config = dict(
    encoder_head_dim=64,
    encoder_layer_scale_init=1.0,
    encoder_experts_per_token=1,
    text_encoder_layers=7,
    text_encoder_activation='silu',
    text_encoder_bias='all',
    lr_schedule='poly',
    final_lr_fraction=0.05,
)
Rows from block 7 of the audio encoder of a small contrastive audio-text model, named by matrix and row number. Rows with one number within an expert belong to one neuron, the router's apart. Each number is 500 + 50 x the weight over its row's rms, rounded and kept within 0 to 999. All counts start at 0. Numbers have three digits each. After the name is the row's rms in percent of the matrix's.
Before each expert's rows are labels from the 100 clips, of 14976, where the router gives the expert most weight on average: "strongest on" is what is common among them. Only what is clearly more common there than usual is listed. The data: synthesized solo parts of chorales (CocoChorales).
# router: router (encoder.blocks.7.mlp.router.weight, 4x192, trained with AdamW), inputs 96-191
# up: expert up (encoder.blocks.7.mlp.up, 4x192x192), inputs 96-191
# down: expert down (encoder.blocks.7.mlp.down, 4x192x192, transposed), outputs 96-191

# expert 3
strongest on: note G#4; trombone; note F4
router.3 101:501536583463456592516470436421610477442547445463434502527525495578521457482413513552499548504526499550473469476494574508470480496562517544469504388474534587481451481515438471502480508540510449565458598504435475518445509612521485469538478593523495498550419538558563521501511475448487552528
up.0 098:468437379564552402540489538428492523615455461513524493484422506534566447559513551439504497517468544543507438554359473579506509492469499535501589540467518521502522477437545466565535564502481551541523649508580505503503555451564475459441493578463497446471503491589477474472499524555552516505
down.0 101:504535478457435550484525543506528534483517556545506497505462497558458445471473485570555459523434356552446406453479533479488472516477441487509482535494427495504517547555520435485499419539471438455552501540496461545492469513529474538610513422574469454497443576510582497525536435510391577549
up.1 086:487598364428515553509573431571551507449563461508492453428599508503448469514545537460535525383459480495466525536519508454464524486508463502508417444366523434592517438459516469524486518535499504568469603438425624493458501450454517482537549443554462555523501510537511433525502497513351489532
down.1 099:469464574471552485514574624584437522537555406497486460672510593579507581442506506512489459535554475515447523572525535463436496519539524386471557492502479537520397507498503538454402529459540455527530558433483437436571413519577499522485439417420491515443425515550506502477520582530446581539
up.2 096:540528543487448519537488562537557478509427567499439450491534379523487451468511506477476497497515530404585423510499548514508559463480437428579568543549517532483517494488501468486445504537617596533520465510386453477526613453378414415527544516415484539557535493491515518524451609413574496500
down.2 097:583521605465410502568416487567465444420491475419555523531554463481467480406515475415489452507492453556541502579551540520530474530613463508455410467504471541572519453521552527542569545518501379527405474528454626542510460497500449559538498536505498451525458548446500396442469526474555394581
up.3 094:472417587555505550556431501500481481539429475423449576534501470499424502544506444491546537422474471472509474573516531474454546530471490468394553428460491494466553440479493459486556611504521571429556413586578450579526566441465555534554469441503424456519459499467469465529565484514495584395
down.3 088:520492392593451460404457606597504490517451449487542499538531467571449468490552511472566472518503492503431391564512447537558501516531466505560460472512509439443468563570503546501550512524535496473589492498426512488527466485579451424370477596498499502467523471498540423502520501509549411546
up.4 091:452517526595549479520473489538462551574481478533589506452470488470555507542554479438433463510476510451612449479527506563522461498510458474520457438498464418531505459429508402519539490556494536524543518552597489460441495487436494473597570502461480489409443455554538583440474499560541472492
down.4 092:524545471506577446480436482454548535493606478466425426489493491565440592532525482496507517527514412579573514601458504465461512344498487414467495546477442534429395522513594532489488546432599541490452450499523460561528544522515440518514540512491496636531484565502495441532450542540528526528
up.5 086:499504456499517517451453488548555413555603442456556513501425452449485519441452488570562495547477497524563496518513531471467526476505486553523497518512518485519572617528482494560481445416477477472370468489544574438528469591395549470493484506463540456533555489530483502506567497600585420476
down.5 080:411456462529484536469464502584515438477475494517547554425474425477523408528504449447551515489421528477449522494495495456525566541453512365494429458382517493525484511521589523510532476520503451493487439572473530562531559462523526494470489515510484508502531491542530492460524425567550578540
up.6 092:513471434504519596467461594506500614464538549393466567568460534427516622536502528469533433555513460351532436459528563453453538485498558465659521528506499447513548522515543575559521522436528512535424478463466528430483522489462481472455476482490365466533463506542534506532460443441495504540
down.6 096:557437507548489446442423433514392386469423448562450564556568435493563440496536416447551500434495573617481597596537468522505473555670409461478483569433506602413481531477471526455547429499463571487490578518494520552529474502490469458457522539443507492472442536448442478553480446470556429442
up.7 109:473613469529479480489495540488560521525407595518441455432497517506413528479510558576402493492446545475533448500556497347537428459502456591568450479535439503472457519533444500497551547479433445523570570454559453483558425528475440402493414512435492464481550569478398457554609485555469474491
down.7 105:467463470494512497467460514546472459555443517412517609522511522482557543531538432512528579529485500537506570471554509510467470438435507484485465416527459557419458391574481454532518508513475535544467432496527552449421615522533486517552437506412521529529548587439516571567492546483512522448
up.8 102:497443454487517473591506444512476567539475430408493461506510589572549587531564589491487444497490461476597469433464520455563508425464627547494459516586572424488495473459481494548563529503467552407527530536450440509457496544429460462449497486395486639525491406462473538463533485474477479494
down.8 103:522564466589531450492441540407485423570498569554465396520542460513451538557515543469519480444459477545607479453451452467545498491423419535456513522553450561455568552397465584526533438547491539507548483463544577542449437463421484444504437450506451539495541516512459509488486518491542456488
up.9 107:559555567400430547520475566474548427408496468527484449496467476530467565499456505455479522500458460476444386496394653511618583485499526517404469546492470497519473388468437463542544470534543485573616575521523517444501460524442466573498493505536576508474456470475444419501531490457471509492
down.9 108:532585503473474447458554430520445453500550547455469553608440478504509473534607508514483542514532498562588465502459449575553506599457503577486556514483443479529543491451447568390429565482493454495456492546433475541450560516444501489442514427436520539588492472568642462455526469559490562600
up.10 094:456569425508426517510528481561501482542470494540599440488488445399416560449517508557619558535481426459536533481526557411469526577560564534415463464480486506588410474489468439473439483499526537610516546506514584455460523446529519414502549483499535571457397484409459481516459447520403456520
down.10 091:499617479504468430423497445497518502510481552541498527565420539516512524533442508552498557500448491495596540497571488548499545423408591480513464411503537544477411478551440545535545511488530532431439548585402563498445555530458498531500551508444562446521443469380494598547486449575513462468
up.11 088:362416526490491534429546442540380468491498540485532538443509515413544491465556486518479539420511491535514491456542538424554490532550467468499500568422461500628570500482344504611414477439423583426511553549492569574518477517543483509525473505438461480527418480481485592526546586623520518475
down.11 089:507532494517513466464553486451445504551467505456505569453538541443494578529576517462478506472549492564554490481437325510539548453459509472625532540458524468479463598534551417506452467532475487514543414480564497452571522592483452476483464412503404448487565463543441538580577516482523473519
up.12 092:492507549531476523471488490562549459559478456445434549453487584471513489534517426448457514473497499518461540444495441482546507440439500452555507477512472502440515591398494438563616491520563502574485453581537504491614505541482477552507483547466484442472557518648487413475557522451546489501
down.12 091:419496467443470474582480468508487468568480529527454447500412423512405482456442406529503454478530575489465481596512519466508436584543501576599501546484594528582576434507515521435451553442483369523520573524515467506434477493523426451566472501538459520488491425543408595571478468552484513524
up.13 104:517516507433588532442485540500434476491515460506467492517559453572500562480462521400544503517604553462457558454433511451521583510508549551594495603474510498607538462429475516496411493459564560501455475408473476482572445522473460498493518465511512530570539459524501515533437549456555553445
down.13 108:492458450517384541543496404508538524454538511463445437423512476522460515553498582538530491460432461468496450662497514592457432496411545492455484544508503423498464554569556527534526426547598540456531432549441468463505423548476527492532412551550491483446413575530412465509494425484546405513
up.14 103:620451405549472433595467412445471523550442480582488523579491474478487397571499535496490429470501506535441447460458564470509445490528556481449564411489548444503555530489538452478507458504468554414433421546535467469574524566538543502539488467434422493579534439518514423582512487541481488550
down.14 109:474543507487488552512541602492538472539576483402456373489513513513469540463550523515477501503471497423533484508490471457473467576566457490560492489476626586495503420448469468512432544475475446432582486396403538493432540519533403533484456552573501530510480462525466415610487384379545566423
up.15 109:569446440429477586529438529535513547435390578560481394394457585596547549533594509561603547412425374574506458481501520436461500459514557548478477569463469528535478502501465528541476556519555537465417535425447522413492583505566538519485489575537484522545508479522525583437485507424490450494
down.15 102:481563519611445468496491427439417478528529517467501527613529483521456537485513439495413523511476551446507548436492605544598493472536493458447489424576549515466522475439609479490478457479548498537522559515501461507479404510451548422499481579518534490483423519550522390482571468541525488581

# expert 1
strongest on: note C5; violin; note C#5
router.1 110:590512435543513481517531494560397588540423516488580457604527528532614489599529541528445474483473493442531488522568469508527483574448498528521489500502470436516448490591562484517485426497521508473392567429579477513543461424435550484484461488479512458531505468527518510497412581474447496545
up.0 088:429478606471418489458519537443473484478566496447506509492524539514551506461512463535498392560523440411512457556575389545579499532550533468524459556469494512364566458480467424588600458362473425482612485540476486543522477500369566503569563422447480534576449518449484549478516493541497530476
down.0 098:497568461521517519539510487562501453594542427492476517475522569520404538542470567443484461458459551528526491542518465523503491527522551397453496478637434476519537577462479555448411444501538434519528472565477548467439432473507486512571459529434495546547488425504522488483503441473467533572
up.1 107:546544559530574497568559536545483477562510543567406549495502479434591533451572473503427446544465513414482483544624457524408450514516569510469495525504504474507566564435511421447520528608463582477461498457464486462588539493469496499511453599500577491447475440511494581418405460544529465466
down.1 103:420483487521426557552546451552503588575487484428466494540525404534438429506483497549527490602640437605594461447545531490420422491546421429479485507379505558509590516556532472472493471520555494561479514587442493528436520516503434569417520493458517521568419459452500470486433517485472444493
up.2 090:488499441491474429497544394489487584477519480486533505535466530522498535511452490491575475474514504567509533517508535550357595540461548513436532549557486545599519461523494442520493437453523477546459522567497538551567507550484445515526497553577524528469439441469453480555502524549414414559
down.2 097:521478591624464470503531522555508468554527525371428547517431506486520407471494566504484376535476502546529470537438551540578409557487467525509503597507453494542600564460508531551536568469490494429426455500441418433583560475530464371529545493516425482530550486498529423536502488547645560485
up.3 103:478463596411573409476500547437518369498594518433513543463491428538519556494488495549552525449437475507634508509505522576544499404544446494477525563572460490453422522485417466498435490488600452575480551386475430490545386512419565449488493487504620542360455439492454499445561527537503550551
down.3 104:492562490539552403468466548420530505478483492520430493533456519448531507430527519416515522508493437575529518499524461369475553551541484458450433569488506455583553574480518564565506535546555445494491548442440548470484584554518428450562510464475489409543490445549406476433429445575403409560
up.4 105:488504425416543531524443445554493500512476498510535539519483419477483608516507567573538515515464508560640508556393562446525473489487482543514555480623550513525529557481413473513552462494533449528410536532488573515536544516482513425452339579487458508465578525511521505519500600423524461474
down.4 109:482364344467564555457447515521521475419534493528467501486460471461515555502589543579509562497528548494460566509499557443490491488407512476608533527438607511506507513516447582422481547546511518465441501549509485428440513549567608468482418539495461539523515471450432528511482470556557449474
up.5 103:550459485515510491571565436534482432486423451569496443405451425492494549591539494469462490442477518468431434489431575537530458423554448555458537513576485439499495503534495394491480470469479462487499475466589636560527444471456519488428515497451486574521424433603461558523543508587461447501
down.5 100:512469503467536475452452478516524465363479470550497544554445559440489546536416552494467499530454600559506607487462428423542513524473546421503505481500526569501424544485417539537523577494467515493474497447637504510496494515539460531521558562487427404534601460465513456477438421526504493521
up.6 106:459543432527490490581463528525513430497449492592470486508531474513512482448571515482549538520464576462546484511519443481563597471516579538462466515490576494524512501490446432401504578510469404534456480470542490438546510558558445566554498470555503431390519464551503471482617427540495538542
down.6 108:469468589486522525474542544490390501542509505499564597490515500425440519512557494457450556519508481598458561517499572470502460524428475525455569493463379533483548539555572537506498400565516539587486438508502583566470553449456564511535457487471588521532502503528497465478499545563439469474
up.7 109:428506558511416479405564513474502556451471605485509516423441433591538501396487545511451535560415498414521462556539472549465445478466484487501504518558435504516529551483554514412573475449544436448466514541462457396462421479470460547575562480494509476532448442404560548492451515442566443651
down.7 108:462523452383495495456570555494444438493574487531462581495570419462555505619490500520529547495542495493508494538583350464465487529561434531473499479493497557479512512434601539532533457603527432445538608509447462516531492556539531517430415387513614499518513539465492517450481537551407519565
up.8 110:424465514476609488518525517476610509441429487549595498496443506451433594528526484362534516394423560494476530549429501522493439564538519480443488575514499419463439475494504542465495507506548499555513458539490438419499570433444565497454544498477468447402495485549468552571550528424415451500
down.8 118:510502469497492534428481531449588549613436568564541463533555533424489554427466537460515531446478506445540528519476532482502578549570461477497460553379475471549523528458496531530449446499551484566549460511497497436463447456458443482561484487503434412459397582468586478491460557424470540495
up.9 086:509521523459425537494559524488477441523579459531495483449499419411563514484524497516578484518508563478428545531533551575509487525549392548593512487576513466483532552488471400428563503460484528462392605572448492508558467481532515581520603493493451559610433421507499454374467471478512504472
down.9 089:496521462546520518553584527547593578468507489558510526440545469521605467522516543454466506479531468545505510473458503479517455491443569503550505492436436507380485549493548378518476490483447516521520463434559517461517544579510519505459486513446435465532470490514508512459459457497461514528
up.10 123:514487523512463506453394535500445476606494479556434504504579440499508469473442437514557552474506539554526526443465563499515505428532436452466478534525530605513581509550425437437519515452459473544467526516508585491524486518450516524499413501508591532471533558511501495556610539448561473511
down.10 132:552560503542510566492446495565431432505496478575567552528437479424412440394583569441487457528555502487465565417523541456457499382589533538516542486495538576476518451479452489455517534516593571471491529402450528432541452483459496554491507536484474551447549507460464431491530441556536485423
up.11 103:475462548485525487475526436464561600506551485462519466491503535510440536513419552473540445531510519402472524533524537528514570451512543473395545582346501437474398492600529473509416463536469565424409542432565458578459457449489533499486487401559436486435461423568492545541438549489399441468
down.11 095:481516480557482470495524506550476464527531510454497544523552455498476535453479471446440548448431527546435540548529421500573526590489570511545360486482550504513558478467476506522580577550495445513634405544487539435554485426519520502576527536429494452473490464438554423456517463495411556419
up.12 101:494599561570499651394470601506451468517484469542567493493473476505499525509488459642469505492535499496517552498531523477464422474505436574533554488531551558512494562500580495402446455448417509451418604468465526457483575573434440476420466496536528521550398547524544474506531473536545528475
down.12 102:542524472499441473556535500477476421481526437473576476437566475505483591394470607477499506588446559529527516516473543516425546519501457483563557459486442484440523519530461494579503526526453549511504524502378503509531529363499590516507495473566496509466495550548476533509578451425420608471
up.13 090:451514450515475616636502583424593486461467514585467522550550455492507560496521495509432478529520420468535539444468523387513498552473515484513478538519450570414504501479538499400520408531399527551532486456452514523401578566541527500501496619502528440519551522505540514531521491546406417465
down.13 086:565512517486544459448508511547498482543549465493574480439514534548444490578450487433446496442559465482530512549459535441477561537484438672493562543465470552572485566513483508551403494520550500565534480505520481522485472382529595501551521511474455548424528498583446470464473559500453550447
up.14 092:564467528461440500533460500482501518386522511511486441499549540534528563560530503492434528513492546382523463472443524468471411488513499426449540337479506494471528463510483479513406529553526418547472586449489499568619424517494529482465458502519471532548444506481428498608393569552535438556
down.14 093:521423466499515487468497436446564496501619548526422489501501473491495525469474532535556570498437483558462565527545569537445622408436482418430457520556558497602442462494460500493525534509456543460537534521552452526383479593550576526588551442511544453447436536432523474465517493440525504417
up.15 104:541551525515580578492584503448422445491532496442369504586507553457506548509485435469559555436496457440497479424410511500505520446517468518605491523451457529445563511509560526466584550542403528475521468542570486556512496509386484537492478456544507596524459485576494410445521508409465530416
down.15 099:476508530429419497499391490526537492498460456450538495509604560495453546542466461529418541486471420537454470442515516592496553460528569422508599549507529498556474459560433476455530514527526499473518537525518490506635546577563447533451473552578441525418484453482453524453465549528503394465

# expert 2
strongest on: note E4; viola; clarinet
router.2 096:438478537498544408463431516503455509562534492522392530410529515412474552556610441507473517537516524481577516508445493488503467494551474423516521620489475483479575552467555562445474593498484569476540398482455486527529484472507414502474561433510509456469554433480452468506600466493556463577
up.0 107:465561570464476476473501594530591530476569475505501493539410386482438461464490440407544422664458551487535521486513454504469540471434462507470484479588493428583622476475493573471588452535569514594465498502519531498495493594494431520423491537372587552487513466488414482444541574558430410567
down.0 113:503508609528414447562430513553428463531496485533473593459483568530442470438583540547522475550540482541524496459541481447489492522450540442422461538514406507411488594559471552535607582585419540568551503498508526564480529529445578487515502482450545468509445489571474467492494434551470598525
up.1 105:465466471437469492399488389421431489551511558528453422515491558435504503472541489508514416437517498514555499546483536463508462504476484497488517455514533519455565540437355585574509524487443427554499488551553563580426454526499550534496466423481530534454493503531530585447501482487548649508
down.1 093:542527500512532593615500557570593513492482513454519642416490474534494490533520542559430503458574559452502485455479445456520431509473495499549517460530518522435385426498486400503538392509582460573461493522463481447482576442467498524530538487496410438574573479531492471560518462471554459510
up.2 087:491535530592554478568494435509440544438489465455461504460496548527477521534510509631509549517571541582479473521473507503495381528456528541449484479534471428561472534578526496511615457403443532455577440605513493460604456507505581465380469553411440572425491477563519522498589494438396620591
down.2 086:485420538496474454515492446492440464535493459576488493624557417439573415527568509532495488579500518536601462474563464432505526590556368590426411434482553495554556531413505524476446502527495500447505466540435515530366543541473398571550438475517557396529522419442437424518549537513516433520
up.3 096:525442465458411537444490466503494484482530532508515550477438444457521493474545485547557593541501492513423496490554488532463553464445512510454418517446483520417536645502506415400470562612509349502485506599509535487406525510481489527490584494477540500490491507396577491447436556569503529488
down.3 107:410512504550495480455533482410531451428566490422477568513562482527391469495489522517506446437522489527424520465554521487523566395515528454582500509510465518515440448548541521564572492495563587471610391514480534484439514487592578486435553439463584608423501472574508491472545464497480594501
up.4 099:540493516519556405472586538452576477421543553476523567442510464474425504462562364516536456478515522464569618427432519435466424579436494468477478566579570516472548473560465490490484492559491561545493463548593538517509473517427473463477531475437379467461441471470447526527523489445495449618
down.4 107:472529577533510455441442501486525455515382435507407512489470546489533412524515503516426514625525424534517585468500551573582549399426519504513476585624482418510531502598523545531427513448495475480411540457494475582427494483514479555511485505523580481493549629533562408539461470460377544475
up.5 108:473458553490523525460482419560489472528571497451498566535504452548439517435531482471489527440507563504503519499524461495490515394580435570579442419517628535509450466546518508444526534617583463504511463554431552501488469471506478571525606600458459482604472416529493424406551528443515529431
down.5 106:452567464527477520553466585524514510398493437498557530513447484465629519448453598490494514529496576510531557384417469588530412522474463509529497410509509506432503518491463558488478463483524579440476461502400553521438523502446550441486504509445471506443576495455548504530505566508435526558
up.6 106:448512436477562459463406488522470425499605514514495483529452466470489483548480467390498478513378620563463508494575467485541583486512544540543468413569486625566495534485558425533483500424597478427475475492512553506417461521419458418537517572431449491520561475433495546587554476489538503459
down.6 107:519574529540421500525512460461453457576503501450499506565463474515520561628551531572432534592522573491464557535571458485486466553463462468535435540605464524518439532451465519565526465540461425560526546521512557579569520489543553525480462476346583458494479546484600479472495532436490496459
up.7 097:549525580486410520489423502532578478519493531462475501490480457496601483533461522542509476555431555378547540478406456566491516573455504592470558517557536536442509510486487467579477459422535552393498448509493458524492432548540590459485474552548399540440408415504462510484519440410421477525
down.7 092:531458519480479533523498489537491561443450489421469549510528539488348416541477434489600534442504451495498519495524555445548479426557527467444483528397494572524503588486440486518476479494473548574508492489592513564487475427482436542570456519399536523416564482539542518433503492439544508533
up.8 092:486513584507508468507471592570513485571455467467522445427481352539464494498484485411589540590536502575516532458459504503400484509469482438524463436505561566517557498509563426496577565469534487484511530464454504509513529412531527400517482428456556466492424480507490405433523496537576529479
down.8 086:557547407486430557571399518511489505536626480515566476515478401530530519583525555530499468590448503569515440523514487517548430567474515445464468543555423433423471557448505501491521512541489452486517498430501466442514514530486493520417462429521570467524463532479571549546435517451484448485
up.9 099:488493513521581499509492583484448496400469438568613515527461499413491549501475442454541589583422554536476526460523467533496536485497436494414517487533488513520557552443424450492447552518557486464473515375412549531494548422473440524492522494548493496484489420490483400522576538505501423490
down.9 089:467507397573392496499430507476509460585479509435405548447428501528415495480508459546482549517496391409574437484554521483540475483497554544572529535429405589580443515494595451507514447498454532543626501483514507458426464498556512469470444517451558503559542404527494570465597482555457504502
up.10 104:561506594521597501453440499514460527481461520525542460492517511456520537578441509562521550466429521474521475595460578429499467466554488485448452466548633466450442574527475483508393425570471545459538581497551595498537485398402465464469546448499552421494512473494452446441547492419418457424
down.10 098:461411505412439579581527563625542583463439504494486480533514525646567479448528496457485546637461476494509466502478571535507548430505457488493432472449481521554578517520519543466523525484458452542471383617522421462346518459514520476453483484471481448451589517540512561498496484569537458514
up.11 115:534494456485490413567534483541546615503475481544427417466455460419448545497485494429409395574505406491577546488489550539499533495503564490497485672527471493406519513478505458390530450539498417543525435416501429477488487499558468572494487502458585485465464501491460496550604486598480496500
down.11 117:479467530575415527570586507544509476464552564432391478497434522438453545463531477555421434526512516441488507513640498533422548490361513458485478540495436548530503462462477514460541495475495547506482557463559378428477503639495475527481444473482475378558441460522508594548493499572422533523
up.12 107:511525525575553594477491504513492526569461424526495510463577440491508515542454528530472549461404459456555547514465542473509547528562526524480521528568448562534463646454531488514510620527556452431456502463438505438586518464553465464486490503593513557444550452531439526426514544391530482444
down.12 100:441371592488504489497570503442505544468429572591534565528467516517515536533506504405554401523433568458565542530536521532483530474481542488351453467448476471544556418455502581497487484500560506472489471550484477528520439464527555457514621441556558505492510486520452479441547410558565418543
up.13 103:452511475471557490382553519518425549466464519496508515424628568517528473510461534479516402514509535467544554578375545525431496468544455507506500562435430599477476492475511491530521533466525515449597495551449437451463504405490481554564584567540487495432385495477520499468418510493523471559
down.13 103:483487489443482513502508425493539544403441397487512517523549510516460429531598542523535540487474596489498488504420478611493550413561497551512550437521455534455517556467445478456420504495459553553442466568563495483457514415491524566492481384395454551508569474498445479480533516380400506531
up.14 091:505545474500493564442554578500437529407418530554493481549478526472422446435517451423526472475547521513499445496506507443590517508532632379454543561492513520525540469520501452566542527557442475536452483440428548476595513533429489500556506449504398531414477495437477453442525535573533566419
down.14 106:491514463552519478479510543525471495543528491372498538479360486382564604476489504519476365465518504495447540495480517531464562620480515452466492538584437499613477499531453554586485580446419481482531554487397430456489480486536439488492438499530538445505493512552553550547518457495415589491
up.15 106:523437459535653490541537526434430409486484441460549427499453453429418498517522568480463422607505533540498487532625437419516470567535441419526541420531538490547569553488530491474426442526471528434467421503476513493519484465567526531515586491493535563542546547541393565487543416493554440499
down.15 104:541494463499441569517391524380527448478538440459523522528536538532468440504542563450404462525451589467461472557447445456527573590447496522492486535492454562612475505506545518645619473509542425482528471452541562564541479500557492577481444536452462548536483492521589458525559503525608490444

# expert 0
strongest on: horn; note A4; note B4
router.0 091:532481420498497619529555509490545470439446568524562518503442464479323528353497468426567419488492485488482556422541453477506608464481520478546487514539517494511518485431477457522568501472477459484564482581510554500491482499513514568509460456451486558459496496481469471481504472515532485404
up.0 097:454564521549528564618565387492447465495441473565510495516512432434448494419613520406601501508451494514551493502551449550396451491399468466425586432477493474471516513476484422457541555471477542558524584493514465431538446479511508520545498497514513564498464500549522603435496508600500429518
down.0 107:487404464472519479571465511395581428508516570457447609511420527415501482497520500553506614459418531521492482555546447507535557487451488508552522515486493476461521488451453581528498372457541579483515511454513465403416548474546514475590553483545498486463546459447459534463565506384486508573
up.1 100:522476548529488511451499496527536497526493493563535449569480516578542556512510535514549509526464451426522419492494454468506545499569465443474451508459475564435468540494449458563550380514498409483406485516468571450550448491465573424533521428443561464562482538457471524518379519491551508545
down.1 101:574501588470518486461469438482475490554530484467504523484467550488519486606551411517484495389472514470504467554475494492447446496504558603421466503480386460543464500540559500532451474447486525497476542525491405477583557567460543548478436447558464578431440530493496510418526574475485453490
up.2 088:492485508510577425538517530481493582591599575477437419487486572472426564433515452639553426560545504505465551469464487507482494544477451471531506402532447513544466542496510600489524509496569419490594507525521526462548488454514591569518412490577467471555496473451521513511491421501518427477
down.2 077:448481489536439429483561473523556481459448458509497496493464494447519515551583547546457578448522494572594426489532500574426435515545519436482376677492486411567529514496472506461562511515387503562543522519559512543495470523515505542452532541512546484426531503443568483516553521420574603557
up.3 097:496436508542501557505542573516510470554519505483513533467472610518458634574418459520496572574495495426418499461519525520519545512515457427427486440541511591563439432431388440459488485514472529481500497518587441497480476533531565494480484431507445535522421457454529443589563398442610501396
down.3 103:573509512547552486496536466505549501529473554548473524421523419546544401482580475451540424586547435506463552515497500337544494510516525502518494571463487479456461513651473481404521504489558506548489467498400532565526479523465548505405498576535473481491490577535451457521423505483511449454
up.4 094:495421456491571463549539434489525494493507559512473533542411466513476453471519384507567440430516482534513579496571415467507493439503432384512476498569458508526441451514490427518478522586471477528510542438446508525529582487526530530576523520440456529493415392479549492493491475575537473472
down.4 094:460569507475498380538450448419494472509418506512579566541433492475550526503454525422540603491481458464554504646545445532454560545545355501504539412450565437521430506566538593554527485446459426470551521487504509533522519531457520507533514509490522471470428511465545535476501496533519536474
up.5 101:436442554561471534496579503519461515540545475492500515534518457554542417528517517523542501539560519471626502448515413439500548431534521566404449586529556465514502469453482386421416500455516545409521509527502532479488447477447491473586497478467553413407487542554470494451496552475486518565
down.5 108:533467415532598469420416504393559559534546540524522559464474516499444463484506482522507642495516585457535473500494448534473535548527550491540540485438407525401483507471593468489446461551483452497589577495471542405462502531598457433515483477447488456601469529476575453509545506498543469554
up.6 096:507440512453474510527474512491443546451472517630471550456519439571512473482521466521513587520394583480481507485480439380565467509502496446449374460551562424507577536521572486508443541557552528464533503376393555529549457499441492483457445530507496544417482552535413447606504434516521528510
down.6 103:526588568429556539433463539387458437511560560468520487516467496455499490498450418529459425540515473472508543435548545589520455375473484523426599519552525544493535416420476548421499576532474403571495548639591546466506466436507470547484583535568552530504426454446515503539517472508414493486
up.7 105:488525408568519555584493527484460471430464500512359476540580479455515559505513469432471472533534497518440491506450611486498488509423560516572567510451478559501555515435482500461478441445432387583526527560494452491417580511513462500460447534581542540543516602511426475540498453519522472531
down.7 096:465613497438511520479501438521470477480551521588612497533457508458425557438499518500541478435485506404559625526534412381464490527546499494591466540554642556580435467495475460632410434508509526462485488466568564451550433515524399411473464488471415480491496508500524531514449515491512527490
up.8 102:491473552461544516523526595570465530543495524581499495446587586375442473580488457488540482479512486438403460510493513541530462491603483554625561516568534465450499511605501486432526503633539533454566499531494505566450432544549493501535489407466521440563489424525476568455448462497483483607
down.8 091:547449512493464489543479577483501494517536508542451509561489543455516521539566442455446453524394499465490545482425466509381503511450458497449494591534381459608440514352471414544355515514494487480493537422373550514545498382510465567543543605520511485432543567522426492517506519544447580479
up.9 102:549503570498465464525475446520489435434526430486506526496545430555542613453517608529544452488495501583443402602405516445581592490503465439429447558520472438560474479453540497514490487456420468496533427546535443525402504517392517492463491504394522465565419514514541543502451526599422518460
down.9 113:438482414440470556532479453603508503487493598472521458444511498490491411582513379511570568448573580411540608435535494566420475549447528481546482516511460477474496638569561482549582411493553530496472448505489552498457538500522528505536451558498510525514554431552454467511539456480515476452
up.10 107:494514440540511574583549434480575614445521491567467467497483531513536481493541512533505469508526532532553471480406548471554492520463561551419451421517548415524453456459499495562500527521463554569512560448529429474447512468536582544607469539419500558520424619472524518461454508545529575475
down.10 119:491444481476515519491499534515487393494543463424525617590485475418472445559433502516556481563423510433537440484515450474520549444587380458431469450466578473557487482479496460541587548440551553502523486430515502462524502574561510569495545604512449483454532416517438534567581480556496549506
up.11 099:497524525456547428553445450553566478472520415537577436498443557516483503495443440387536532648491488537476462538541483432467579515484494476553473555495408555453500545553480484570438473599519567506566524487657524502457550462572479552628493391475576495467514498529444480576448549489443543488
down.11 098:501485527579492445447574542561518488521454518462377522517576439510551497463546548532514471401415527460448499474489476504544493420547518477537531573452503413466478356508506531500543547436505459446527501469564480487573430492525608478477492514545551522475509503522459415347520505485569469383
up.12 093:492541521460510547473432651457471493454523563446586497469516429500514545537414457535376628546418548505626484528458472514483492500457510457515481507499512573508465522536539454609514532490518417469492471523443538531528439586464479391531508411460449550618515551490473497523568521533569437459
down.12 085:479524440430560390568483537439497529629517503426628513447496504509391565516549488518433509546450537515488597528535544450507462643501532507500472493440519556503464561640465528468458496460498442472488503476475512579511478468514449550455534526386498618529563514421560490538548503456483441490
up.13 103:501515565595542585437516462526478572540507523422425486503542493433541518573436510627403456415500450398493523539479398492587514466515512501480440533447504478468524500436459538502564511482493520433449426503450486575575445445486507531488594439453507435503479498387568428489499471521460471411
down.13 099:585564482480538504541470496538418521418507462583452495447472508569459452405569564493546461556459428500443494427540498474456551599528391552535510406492563511508509519409454490487451413538478541572535496538421437366464526500495517560467468450470524541561493450509460564483491556503573504531
up.14 106:479464506460435462545520502498508432500445456553412561488528487629445469499390477492520527521516535443457541480468519483520437449583494550530473599436446595527493462547560477442481502516435462440494482482520462521454555509452441534487464453468477407512466542557436529584607570492573531427
down.14 096:686466562476524479526363585535544593447549523515530436524426504500449529522587466567508494494534544411514411444468502471569518503506548528436489478545464518456555438441574522496477496455507429455536482366521513505566449539423453470488514475541497536496450573523484511431478406438489423454
up.15 122:552416546559518510490396511481556467430496464605545469443540555442486473433573505550559471453500557525482574378495459375526502533483528473469476390533518421544484457502540515522485494486489559505464546474421535462406540504505489542556516500563457530489517549458484497511527524555552484538
down.15 128:438561432523480506485462489479476531554515459410508484501535546457427480510487546443583491480563535428658523458516552471531466481533515513434529521483544507469497480454547497407525523491558581497526459515502540493459416409456496561484493469543467539507535523450428437454624494527503581476